python train.py --model="multi-label image tagger" --dataset="telescope images of galaxies (Galaxy Zoo DECaLS)" --train_examples=88335 --image_size=40 --crop_scale_min=1 --horizontal_flip=true --color_jitter=0.1 --arch="swin" --norm="rmsnorm" --norm_position="pre" --activation="gelu" --mlp_ratio=4 --head_dim=32 --fused_qkv=true --bias="all" --qk_norm=true --layer_scale_init=1.0 --parallel_block=false --inner_norm=false --patch_size=[2, 2] --depths=[5, 5, 5] --widths=[64, 128, 256] --num_labels=24 --init="lecun_normal" --residual_init="none" --optimizer="adamw" --lr=0.0017 --beta1=0.95 --beta2=0.999 --eps=1e-06 --grad_clip=1.0 --l1_shrink=0.03 --ema_decay=0.999 --steps=10800 --batch_size=256 --epochs=31.3 --lr_schedule="constant" --warmup_steps=540 --weight_decay=0.3
Rows from block 8 of a small multi-label image tagger, named by matrix and row number. Rows with one number belong to one neuron. Each number is 500 + 40 x the weight over its row's rms, rounded and kept within 0 to 999. All counts start at 0. Numbers have three digits each.
After each neuron's rows are labels from the 100 images, of 14848, where the neuron reaches its highest value: "top examples" is what is common among them. Only what is clearly more common there than usual is listed. The data: telescope images of galaxies (Galaxy Zoo DECaLS).
# fc1: MLP up (model.blocks.8.mlp.fc1.weight, 512x128), inputs 0-127
# fc2: MLP down (model.blocks.8.mlp.fc2.weight, 128x512, transposed), outputs 0-127

fc1.469:485537374492492585449503479575520597506490500495614448439506498468487526512547482519479513490502491507505504458509393501609513515509504518529501623460520507498560537518507457510493493507472503502560513492496509586486503524510519498530492526503518495436480515496492512583508575503505480475423513593505495494498515509493503417495508465508492420514504484496405501489478504471509597509487
fc2.469:487475496499398536498481474492511564494534523495499481519506455519492454506579492490500499506460464516484507494500438508496489504490504504512497662500496498510532500489485509499501498506536500468537485511473497500561506520480500519504502489507503413428500502500484513608524500486521474497496500500498501502523503503508500523495500486504493477501503500518443509508472486439517798530463
top examples: edge-on disk: yes; roundness: cigar-shaped

fc1.382:495485497508509575507480485525486690500492499503558483460498500517500503504503494526487471565479498494474509450488483491581503480504543507526506450561493505495502498495471527493523491472491497469511505519510487541505495500496553493500497500496494499481480502571486483605487495537490483502369503476494510494493491496508418489507507417499496486501487457475475506496495497253509441508494
fc2.382:503505513499436481401490502514502499516507516523516497515502510505522503511529506511508495502533516503499502499509504510557499511503499508500507755498505503501490498509495495503501502502355502498509498484443501500520503494511500501513500508501505496503502516500502469507502500338508500496500503501414497503506508505497502536501501503504505504513503502562425505505304494496500528511426
top examples: shape: featured or disk; edge-on disk: yes

fc1.75:503500382536458598517499507511509568515531499507500487494499541541499501494493501481526541505479489499465518408492505498629497457501497521496544472580489486491642506497568521504499505509526499484466469613639494403537500507506533513510516494483495499477497522506490513552499474500502499516566499475499508499512489502501507484563496505499495510508522500494536533524647490396500529515534
fc2.75:495557506501481587495504504478497188490487503492482501474500530501504495550495450569489506433549528497503498498501554462515505497511499489502525486492501504499496498507499389490499480498512470485582484565518503500421498485511499551497495497501498512494500496500495503482497500521498486487578498499485498504517493502494484414507503479496480477514499500505511409481460507488499510482581
top examples: shape: featured or disk; edge-on disk: no; spiral arms: yes

fc1.228:529455511496499451330506560500504695501501503503510495479517497503502498503500484503492437509464504513510520453507498506479514511498494499501491492551500498495249610496494503503502504531506504508575518504504556485510538505505506510512494502501516501503505499456486488536523556499506504595496502494499498507512496495510505499504506504509511515511503518536497502509459501502495499490584
fc2.228:476487473501515492502465496487495305498497494491373498495494508495497495493507496492501502498518500501498500564494503497460501503499500499475495490500499493504500501497504490495497499488492422450494499501493496500335503501498500487501498503500494490389495496500499479206501500506499495496504495505498499499493504499500500518496499497497495483500500496488513490494516454510500478493501
top examples: roundness: cigar-shaped

fc1.42:494497468504476529515497512476497543472507493517506569499503539522488511504512488500523510497500501500502503498497503508505504485482495491528519515480505498503687502480506489492495500493496495484477499617666489488728503506492639510494511496495497485490499492516500493533513385498500500484511490543499504492509494488496499503517494499504481500500499493492524500499542486370506503502509
fc2.42:507539504502495495512496498536511382512513509487484668490519434523511487505458510502493500514518531501502501493527542529519539500496505522510501392511502537472504476515509519498498502499485531503730503578504501500372504483497498606515527499496502538525503550492494497509510491499503496507509501495507496507511501507503504383488501514513511509491516503508560495510399546504522453502511
top examples: shape: featured or disk; edge-on disk: no; spiral arms: yes

fc1.189:503611517495472514535527500507507589506498499496532496477497436525508504474483502517509509522491489498502541501491491529519501487506481490476505488511473497528585608502514513523505504509504500502504501520544448504655496530498661515507505507481495508494504506507516526667475492535500551517484514353613518512484491504512503483547511489500521510514492509499494508502600505495529438491458
fc2.189:494501511500533507532498505512506507504504505497510492504505498513499493504500491503505499421499517498500498505500490505506501507499484503494504505524500503503485503502498455497501494498493502509500504505704504499505501637492500676485507503498499494497500490500507519511501500494501497494501502496470499501496502500496500481506503500497497496497498500492499486494199501484499420501500
top examples: roundness: cigar-shaped

fc1.371:495503494498498504521487522506493613505508505490506527488511497510496505477498498509505483501496570518503509312491550500519510505497530501499498505378501503509564503509507502497462506505433490502477494506491497509532501435491419509491498509506496491494500522500499358641514412543507501503479496468496508521479518530496498486506524503496505521512496499458517479501285471511511504515496
fc2.371:488516471500528493505415497480491468503494483484446771501501453507499497488486499495501499496611505496497500531487471490333508503483508503505495501505498496459605494493513494490496498485505493495504497416475492500451495506489500499490495496501491513473488501500504475489504502491496493496470493515504499501493495483497500544499501493515491488492502499504550494487524497663499500503390
top examples: edge-on disk: yes; roundness: cigar-shaped

fc1.468:489498572513478549497492487498495504486494540502607485507487480514501494533465488521452495496338556498484482498485666438567504512504517487512549436623503492494461504501508497501552497479505497483515495501477472365495486435494458476513501487507494497465488497515497484362486582577496504538413507495502486517489495503484506449491497501490483480543484483491485493489495492432503464492496
fc2.468:507491527501493417518492500499499573509508419497486524501503516502492492510504511490522482482473405499547508500496710494629514510501448506502486467498507497602505502510499490503497503502512492507484523500525501500486501427516500511493509508503503507564524496500499499506504500542504480495334499500502499502493507501506499461497499490493509546503500499491478498511502478463501487525289
top examples: roundness: round

fc1.381:497497489485497520434516518512506527491508520512538530494502517492496470511498496498506491515264469487510496440491459497504513498498481492504495510536509464494495724495498511518536502510507505494565497601492515463513534494498514513496492507501584491499502508471486498598517492495488481540486486508495500495514486515498499510505509483494499503470505495500483504502501505459490506496681
fc2.381:482454408498596459497472504496485398498496495498251613493499488496520498504534497457492500492591487508496500506501486516349489497472496432495495509495500482484499497553496491483489500500456473487486495494487509500458500542536500435463483497498491497459493482500482471386497500480490485443520494510478499492516504491498499477511500496491509483486497498496542493502515483499524496489609
top examples: shape: featured or disk; edge-on disk: no; spiral arms: yes

fc1.37:490537515500500640497489480507499508494494496546610489494492508491517526509450494537484502506262577479493495505457623453524507523509527497510506484556501503505476523501547508502503508498509501469485491503489411431502491441504485516501503498516506498439493499552489485415484516555503505514341483518497483543501519499499497432476488501497474481497503501493481496487491502500494486496495
fc2.37:497387600499512371498497498534497455505540432465458565496500523502496487501601529417535502506503481512513514496500658463556505503490489507507490493461508484584499502510501527501498505506494500513501504491437511500450522395505497482514504506504508461561527497499507513498504500503510477474454504504522500501503512499487501494490508484484522585509501493485485479572545490546509511517302
top examples: merging: merger

fc1.32:492575495487419497524506512508499704499499485502524494487498479509499509484471509512490495569470453498507509496484487516508499505507483492499530450524495495506536536499509521513496520506507500494491503500511483508525501503496650506501494502498496503492510499508501531635489483708495537531476519445579508548495499496516501484534502501496513506509496499499509546502644496494515453498478
fc2.32:512519493502548518494506524560527501518520507504542409500518502530541495512486503514542498514500537497506491502505485509508502507502484524493520511502513507491355501515498471507500505504425513510476510499795534500561503548507500589502526513506503503540504512500505509521500500499519504490480507497493499501505503502507502477501502520509504506501504499491529498499302503488505483503499
top examples: roundness: cigar-shaped; edge-on disk: yes

fc1.112:510527464498446538489492511488496646451493505510514613358499516547486511483507497511537508503492495499516520496492493487508495484469425492496484513480506494508687520491523506499502497508506498482480488551504395508530493567482550498487512510498491486490502510498503526671487480510503500503467497504656498499513487475501502545549501462513505485501498496503490511503522504487500524476454
fc2.112:505496533500507523505508511546507487511513502507500772512503485508508503503506509491501499519455509503507502499510443515491481503507498508501505522501513505603498502522510522503502502502509515519529503502550502500481505697520500628507505505500503506506502511500541515531498499474515517471500503496499501501502501510504503492505500512511507509506502500513494500510333516495506609503502
top examples: edge-on disk: yes; roundness: cigar-shaped

fc1.136:479539496486463454491491490518496725487498479503543494431524483499491500505495505478474506623340485509484514481471495506505507507501519474500543461557496489454508514495502534501500519496511502453579518493487495480506504486496600471497495497501498493496492490502496515648498532576493506621535514491576502520499492499502489440521511476498508504482493493519550548489516489491502497513504
fc2.136:510539437501641520455497503532502496506508512499504570540506502517499500507522506475510500506473548497511506506505481503495497500499500504497498510500512500501466500508506510498500504502424508493439514498866505500544501525508500525504502505500501463515500503500499531494501500537505508481456499501491500501524502501499508510497501513505508518504500500467544500505500496521510436508495
top examples: shape: featured or disk; edge-on disk: yes; roundness: cigar-shaped

fc1.297:501473527499467561507500501504510495505500516502647493515483490500516510503491503494458420534417552501513512513504637505504510492503486503506514541635509499514432514508501517501509506497517507494526484501488461403499493424500497467510497506496493494496499503485496426409479623483505505508356505522516510583497503507499496484495496505497501498509507505554387510494494501373504484504486
fc2.297:499511490501527441507499509499502479504502472500422632495499518510495504501499503491502502500461488499494504499498834494501503517503489503490488477501499500529518501500509492500501502500502500504482503496501502500471501426506500513502503498501500488518503501500501487480538503507504503496508499506453499498495495499504509438479499500498505505493500502500646498507532491501500478507360
top examples: roundness: round

fc1.378:514519330534468492537504504503502516509501502516509493516501519534500494478511507509499502567481497501513498502503487502499495535507509528493510539510505495521530503503570505494497502500537506502267540515516505494635513486505502557491494499496496503496499519507497435525494313618504487503503501493504506504504510503496495476512494508508496521503501505594504520503514499501494587510493
fc2.378:469504533497428448486480494496498508491487493494487568309498447487503487498485493470495501474511503498488496500494528498510488483496500479500501230499505503495503500504493470498500498498478495435507488514515501500362503494503500489493499506500497533495499483500487502487504500530498495510435496499528499486524500501498502476480499496496495493477501502328552459494462516484512507503493
top examples: shape: featured or disk; edge-on disk: yes; roundness: cigar-shaped

fc1.460:490491516516523567498508501511496529476492548501541486468494518514490500505499482511474355503471553505503501497498634499665503537515488500495525510546501495498494531500510511498508491499495498496490511492499478266502503398501489493510505509503467501492483512523494436484491585534494557509404513559508508539476495528498513444487502505501496482503498503504426504484483498483540461506473
fc2.460:516485535502498304497501512517517537520511493508493518522501489513508497520493533487513496500391512510531522479511680502495526522523453511498504469521505503539457513508483514504495518504492513511513508513498527500495500479520499504541507525504504486534552512498495499521542500524516502496324512522488500505494502505509510463497501524497590561504502500484573507551500505325518480533438
top examples: merging: merger

fc1.372:471478495500598511475599500501497495506501546498480495500508464488509485496522486503530543510407509499487482487506518496503508555473487512522478495485501502614504531501527507534490474489503501515502505483503504505497517517501490405529514505489514491478492513354502725480492480488500500492520498509710502479486486503481475459528478500497480484497503536507461503486543510502491480458519
fc2.372:511459461497423390483503501513505511515493509501501522513498492483503500500547507512499499479596502500501501500499399521490508511506502494501520457504505499326492500508505490495499494500512518500490508500518504500505509523502500508501500502500499459516507507500482471501514500514507500493492501501347500501577502499505503791496500517517511525527501500502534496517485511510496532497522
top examples: edge-on disk: no; bar: no

fc1.184:509486506498465657505493492500500501501505512508741500500475584522505507500485501489493498507426525500500504518497634500500498495512478505499524516551505497506457520505501502502495503498561500483518496502479357420498480470503499514515499510488486499500497500485488448481449657502503505517459502504530497524497499503504501493463499501505503507502518520545432504495457500494495504493468
fc2.184:504502485499608447523490505496504484506498462503436553499500510498494499507501505497505501504475475500497510497500773497504493507505495501496486517497501501510546500492504500489509501498491507509510501497492501500493499464505500486503506500502501480510508505499498490477584504476503499474506500530514498499456498481510502228453496509498513508504501499501551499507577508493500476515479
top examples: merging: merger

fc1.257:517504443504505477596498491499499515499496503501492496510498382494502507499510503509499512502333503499502489503495485421497498531504506489499499389553513497592482505502506484492499498500507499498304522485500491497515506500501513373494491502512489502494500482506496448502492373583502486515496507370505504499495509491476501490505504508500495474503501501521565490499567495502486432500515
fc2.257:483411527496495304480459499511491583505496489501469501203496492501489495492498486434495501489501500502491485497498488503497499507498471494503497463507502507519471505504474478511504498500483496487502497505504504500477500506501500471507499505495494478494493492500495503523500499507499498495481492500564497495498499493496509410497499490499477454484504503426558497484464494365499476487500
top examples: shape: featured or disk; edge-on disk: yes; roundness: cigar-shaped

fc1.281:509500456544481519506503493524510529535465502533536476495523576537533500532501503532518486511444502503501503500504669503554502501506520535519522503498499499505547514512571482506500500504513504505387489452491495359630490386500497522506497508501503503489508536505494387518487498586503511512513506484496500493499505501511501328517490498509503530524491484513476517500443506573504515482427
fc2.281:502480509502488470512489492534506497507502491514520813497504471477514475502480592466509498512468561497508512508512530510497502500509498494512496480502501501483488500500480507508497561504418530534492512493525495500501505530499500535486520508501508490578505504500504502474501500519502497499431503498449500502490502501509493522498498514488604620511503500490501523555499521434508405541421
top examples: merging: merger