config = dict(
    image_size=40,
    color_jitter=0.1,
    activation='gelu',
    head_dim=32,
    bias='all',
    qk_norm=True,
    patch_size=[2, 2],
    num_labels=24,
    beta1=0.95,
    grad_clip=1.0,
    ema_decay=0.999,
    batch_size=256,
    lr_schedule='constant',
    weight_decay=0.3,
)
Rows from block 11 of a small multi-label image tagger, named by matrix and row number. Rows with one number belong to one neuron. Each number is 500 + 40 x the weight over its row's rms, rounded and kept within 0 to 999. All counts start at 0. Numbers have three digits each.
Before each neuron's rows are labels from the 100 images, of 14848, where the neuron reaches its highest value: "strongest on" is what is common among them. Only what is clearly more common there than usual is listed. The data: telescope images of galaxies (Galaxy Zoo DECaLS). In brackets: how many of the 100.
# fc1: MLP up (model.blocks.11.mlp.fc1.weight, 1024x256), inputs 192-255
# fc2: MLP down (model.blocks.11.mlp.fc2.weight, 256x1024, transposed), outputs 192-255

strongest on: edge-on disk: yes (61); shape: featured or disk (61); roundness: cigar-shaped (36)
fc1.251:500506511496512498507496505483501483484496496496619500511502507508517533501503495497511477470516520497508503536482499499510503517498505502502504504549740508491512500514496499499457499499500768
fc2.251:499504495501487498499501496505502517487483789501484499503496480494484501497500500502518502503510493492499500488504501504468512504502469479500498502493351499493498500498493500504460506504458607

strongest on: roundness: cigar-shaped (37)
fc1.643:499662502494479529495504507501500499513512486494548499508478591498518482499498507492527531507504502498500475544515501497558513485498482489499501493505679522500466501502504512500407500497485551
fc2.643:494492497502489490502503501503502508466508535501487498494488501488214488493497497515484472502465486503487495495523501493449477492500517487499500508493367506489501500498498500501392510508475501

strongest on: edge-on disk: no (52); spiral arms: yes (45)
fc1.185:500504496501505500499503498499501503493502369500502500507507532502503496501500498503546471502468496501498507507500500500487500499501507503501501500522441472500436500489501500500505500504498482
fc2.185:500503500500499499500500501500500500504500520500520500499518498502333505499500500496478499501502500501500499514501500497500501501501490506500500503502482495500520500503499500501458500500476506

strongest on: roundness: in between (62)
fc1.12:498482463505500500496495501502501438565493540515530500468509505549547525510496498487541492550363440506511546565517497492388472490504502484496501486483606470491470500487514486507485529503493510
fc2.12:499493504487519499500492497500499492570512504498333503518533531521568483504513500539384482495524504523498499464501501504495517464496557508502486505487561256504491500480497503493521493506499424

strongest on: edge-on disk: yes (26)
fc1.601:500500500500500500500500500501500500501500500500828500500501500500568607501500501500513500500443500500500500500500500500501500500500487500500500500500502499499500500500500500500263500500501597
fc2.601:502499501503499497494495494506492536457495419520328507500504457505497496505511503483479494499418503500490514517495495489497499492500476473498510493487488624493595503493510496505494495501506492

strongest on: shape: star or artifact (57)
fc1.342:501508495494507505497496509500501484473473459487500499501469428508548675498497503500701481489507499488481488504490499490523496548495500515498501491529483483494570500491515501498448500488496502
fc2.342:506468505504501505498499495499501484523502530497429502506492497498519510501508497499615498502673496498501511482497500495490511537501550512502501496501400474524508500491502499496515501505488395

strongest on: edge-on disk: no (50); bar: no (33)
fc1.505:501506500500498501499500502512501499516501496497795498499500501500671614501500499497512500499478500505498502502500500501497501488500498497502500502506514434496499499501500500499358501500503553
fc2.505:494483499496500465500506501498496503505504467498362497491499518500499492494498502503462497498473502500501487533506500505491484499500482494499500510482509526502518500501501498502505531500493482

strongest on: merging: merger (29)
fc1.293:511496494508477506490493502496503497510493514509510501507502457517501518506508496501496523488127494538512494596497500505498489503495501512496498497524538441502477500499495495498482500498495506
fc2.293:500509500494510498499509503503499510499506476504473500506528498504512495506498499507481508477565520500500496436498499513502496487499512498499502506506521468516499500491512501501499499499501499

strongest on: roundness: in between (68)
fc1.685:502516501503509503494502506504500516532503509494619501494521546484497621503500501500521516441491551504499504504496501497379497435498494479499500514504500462495492500492521512500343499489501525
fc2.685:498489500501496494499501499499500500464507463503309499493478479502516349496500500505467499501480497494501498497511500497502501507500487478500500500484445498494529500498502505503617516510477366

strongest on: bar: no (34)
fc1.461:500500500500500500500500500501499500498500500500815500500500499501742691501500500501513500500487499502500500500500500500500500498499497500501502500504500485499498500500500500500341500500501555
fc2.461:507524500506494508501507509482495530522525418503347492466493482496502476495522501468430503489462501495466493569514494456509500530505478493515500478380502587510525500462519480494521509488468493

strongest on: edge-on disk: no (50); bulge size: moderate (32)
fc1.404:504527527496487484500500513496495486543521358512509503497561612481715502484500513496497551518481497524469481548511498499471518539488477468506500486509350404503517500526510503500501507504516498
fc2.404:499506512503498531504508488505500498566425482500467496555380505504507471500505492488433511507364500500506501472502500493562470518502640493500497485473470529508362500496495496497541505506511421

strongest on: roundness: in between (77)
fc1.449:499552514515495497499492506495500503593524471504609501475512546490541536513502500490487488504424499519468514518507498504482501416488501507505500502510590330514407500496508501499433503509526495
fc2.449:489468503499506498507500502496504530533490482494364497506485536502554445497495504512198487497493510497509504429495500499496497491500450512501494503466523562495420500490495502500691516502485469

strongest on: roundness: in between (72)
fc1.240:507492511501495501497495504506497512635502483500615503494505540493522587505500492497511491485402505511504502506504502506442499482499508446505498499511534402504424499499507499500471502497505512
fc2.240:483468502495508499501495494496498506512498458497186497488524515503518448494504499507441486498471499496502494375504504501506500492500513489497496509480519498493515500495495499501526509511492456

strongest on: shape: star or artifact (53)
fc1.221:501532476491497502498493506500500509471476481489505500511489482501597693503495499500762492489499495479472502587495499499514501522494502498499500501535516511499564500499495505500474498492497500
fc2.221:504487503502500507500498497499501490518500527498449500503493498494517498502504498500715502501694494500501505486489502499493500517501563506502501498494415486502514500492498499496513500505483417

strongest on: merging: merger (45)
fc1.75:493491493501504498501504497499501493529495499504504500498522557496518580502500500525492507493571509497503496499499502502477507494502501511498495502517540491500429500504500497502487500500504513
fc2.75:501481499501501501504500500502500499476533493498420499500496483497502532499491507500469502501778509500500500481498499503507499498499361498500501499503526436518494500508500500500496504499516492

strongest on: roundness: in between (86)
fc1.46:505590507495495493501503496474500492567516477492572502493510558496550524496504511477474480508450501529459499496512500499479500433493488506500502502503547339504417500494505502491429502532536495
fc2.46:494494503500504490502503496496502508507498484499486500518491537502534456499496503502231491490502510500504495451495500501477499484500454517501498504472519593502424500489495501499681513503492466

strongest on: shape: featured or disk (78); edge-on disk: yes (68)
fc1.197:503518509557489531513487503502487499525494485502545508484504503496496503488498500496518537496495506522508468545498481466506508493495488483488503492517550490483472499514527500496384476494500842
fc2.197:497494499517478524512506472500511510512506535517491503510501510498510468512481493487466512506445502503516506492495527509496487494498514499501500491497366517490292500494502499499495498498396538

strongest on: roundness: round (49)
fc1.728:500500500500500500500500500500500500498500500500884500500500500500661715499500500500504500500419500500500500500500500500500500500500497500500500500500500498500500500500500500500358500500500524
fc2.728:501499500501503497499499500500500509475498452501423502499502488497493497501507504498467503498421500500499498493501500494501498497499479494500500500497490551497537500500502501500495498500501516

strongest on: roundness: cigar-shaped (49)
fc1.112:502525501512523513496502514499500507495515494497542492508498627501534501508499502500503506469460492487496490510526500499497509497496485498500502504519715635498421499491501497502490509498496579
fc2.112:493511499498497497503513498498501497452498528500491508493488506480206495496497499515484498500512498505489499487507499497463489477501502486498498502491329474501509500503506503497465492501484502

strongest on: roundness: cigar-shaped (25)
fc1.237:499559500496501497499499503467500499514484506469543501502494518478557589504501526491511506485416515500498492495493500499536500491499446459500501498553613456500507500499500529504105498504544560
fc2.237:498488509499503489501492500492500506514513502501517498486472545496425449499496502527450496492489509499501500248502502509432491475499494454500497503489502524502442500495494499500596502503468473

strongest on: shape: star or artifact (41)
fc1.554:504643488500498502498518507485497529476475490495509501506511492490630528504499498508720473519499493463467496582509496502546501519514505486499501492514538571497535501512502514496473503513501504
fc2.554:501485501505500500500500497500501490586516524496497504504500495496502514499503495502582504491765496497502507480501502494500513528503657470506500499490412458516512500487502508496499504498491491

strongest on: roundness: in between (87)
fc1.271:501579516477482497500496495428501501572507490497570500500516534468534538505501507481435490509445528508473483498500500501523495396488492536500504515513553364495426500510497505491426496529512507
fc2.271:497501501499512492501505496496502505467500484496485501501512571508520448499492503510354496484527505501505492393492500502473493490500445524500498499475515578501471500493502500500722514502484471

strongest on: roundness: round (51)
fc1.188:500501500500500500500500500500500500496500500500887500500500499500608749500500500500502500500440500500500500500500500500500500500500497500500500500500498497500500500500500500500464500500500519
fc2.188:500500500500501499500499500500500501496500501500480500500501498500486499501501500500484502501490500500500499497501500499500500499500492499500500500501499502499500500500500500500497500500500510

strongest on: shape: featured or disk (66); edge-on disk: no (63); spiral arms: yes (42)
fc1.455:500550499516500503498492503475500498470504481503694500499499527497712710514500540500541501500491497503497509538533499499482500446490398463501500505497547503494497500501534493500483505536499572
fc2.455:500510500500500500500500500501500501462502542500392500510504498500534482500501500499497503500563500500502500516500500498496500486500511493500500500491539492500523500500502500500531499500490541

strongest on: edge-on disk: yes (49); roundness: cigar-shaped (47)
fc1.327:500474513492491484501497498517500495468508459518598500501427475459568536503499458497553496503521502475513493529485500499504487537496540509500500495505546524491493500510504495500498495490499632
fc2.327:500508499500497504500502498501500499515488558500420500490508502497595576500502499502492506503557499497501497522503500500512501496501482498500500501467478516491488500498502502500411500501483589

strongest on: bar: no (32)
fc1.386:500504500500500501500500501501501500496500500500756501500500500500748795502499501500521500500487500503499500501500498503500500499499497499500499500509504496498498500499500500500292500500500596
fc2.386:500505497507494507501505496497504521522497484504443503475500495494565487502519498491496505495551498500493502547492505497503515520501490498505502501483492511513528500485506497498522508500462494

strongest on: edge-on disk: no (50); spiral arms: yes (44)
fc1.700:500507494503506500499504497499501506490502362499501500506505533507501496501500499503551472503474496500498507506499500502482500499502506502501501500521457471500432500488501500501506500503498480
fc2.700:500502500500498500500500501499500501504499524500523500500531498503349506498501500497484498501503500501499499531501500497500501501501491505501500504502485497500515500503499500501458501500461505

strongest on: shape: star or artifact (58)
fc1.288:493440505492517528511502500503503480524516475498501495503491488507511591512492497495482496495518502514494509411490500501419491475509504528502509501457481426500470498502506495508496501491488499
fc2.288:519432503510502499499483490498503491431573494485221497489503490518506525502505502503752461510601504496503514501478500501513497505495485498499501487535479501505598500482490507497491506504513372

strongest on: shape: star or artifact (52)
fc1.480:503526471492502502498490510501500516461477467485505500512501489501584722504491497501734490485502496473474501559494499500521505528490505497500500504541513509499541500503490508501484499494492495
fc2.480:505486504505501507500498496499501487528498539499463500504494499492527497502503497500703502502687493499503507488495501498492500524501577506501502497497409488502508500489498499494516499505475394

strongest on: edge-on disk: yes (34)
fc1.354:500503500500506505501501501500500500509501499500716498500505500500671603501500501501506500503435493501500498502498500500507500500502498498499500506499499499500495500501497500500160500500505616
fc2.354:502499502498505510494499500497498522481499396514431502499508457494523492488496489516486499501352502502495496499489501501505502498500503482505500498515486640503536499499507500506514495499506467

strongest on: edge-on disk: yes (49); roundness: cigar-shaped (38)
fc1.482:495511506505512508500488528491503499524509491512546490486503530496504499505501502500506506482498498490514492521527501496490500476492494494505501502522751591490486500501501491500490505497498734
fc2.482:498512499499496497499506491500500510496499692500515503502498512497359504496496498503517478501449499508498487482496500505429497493500514498500500500497345480498463500497501500500354500501371552

strongest on: edge-on disk: no (57); spiral arms: yes (42)
fc1.349:499501484501498500501505495514463498502498496500758503501500500500803625510500507500502501497460499499497498504495507498499500501501491497497501504500530496499501504500511503502469500509500629
fc2.349:497501501501504494507500491499516526472496407500462500496496480500513505501502500501483506503475501491500496529502501500489503467502484494504500499490500586524556500496502499504505504496523298

strongest on: roundness: round (55)
fc1.747:500500500500500500500500500500500500499500500500959500500500500500621734500500500500501500500445500500500500500500500500500500500500499500500500500500500500500500500500500500500411500500500515
fc2.747:500500500500502497500498500499499501478499470500489501500502490498497496502505500501490500500414500501500499489503500496500497498500476497500499500499498545495540500499500500500495500500500505

strongest on: roundness: in between (66)
fc1.663:503554515510495511483507543518499518586504442491586501479517673486532531505499506497520515510457506509494506498515499502460507498495492502498495505534576438507515501489503509500397511500528521
fc2.663:485413501504500487502498488496505517562487479494300490502494503483472434472498499527291484502421493485531486426513505502485509488500502502500499508488442553500440500500493502503540503513482414

strongest on: merging: merger (30)
fc1.147:503516483504512505498498522497504506504496509500521499512497514505500518502502493497500483456112519536507467561490498507525486506496504494497498493540542510502534500501484507498491500487488515
fc2.147:502512501497497499499500504511498504495505483507470501503522504502503497505504500505490499501608508501502504477499499524519502487499509497499500518516505476500509500489526504501499499503499522

strongest on: edge-on disk: no (81); shape: featured or disk (81); spiral arms: yes (71)
fc1.544:501481500502524496501484496494498505501457479501542500531554539549727683478512495491523493478462508500503498502494502500503502497496506502500500512508663493500495500503492502497447516473507562
fc2.544:518497501498503509502504485499495520503505494497491499485479479497312493509498501504518469496498518500498505385512495504474502479501509485503501498489454526502524500488496495497506494502498344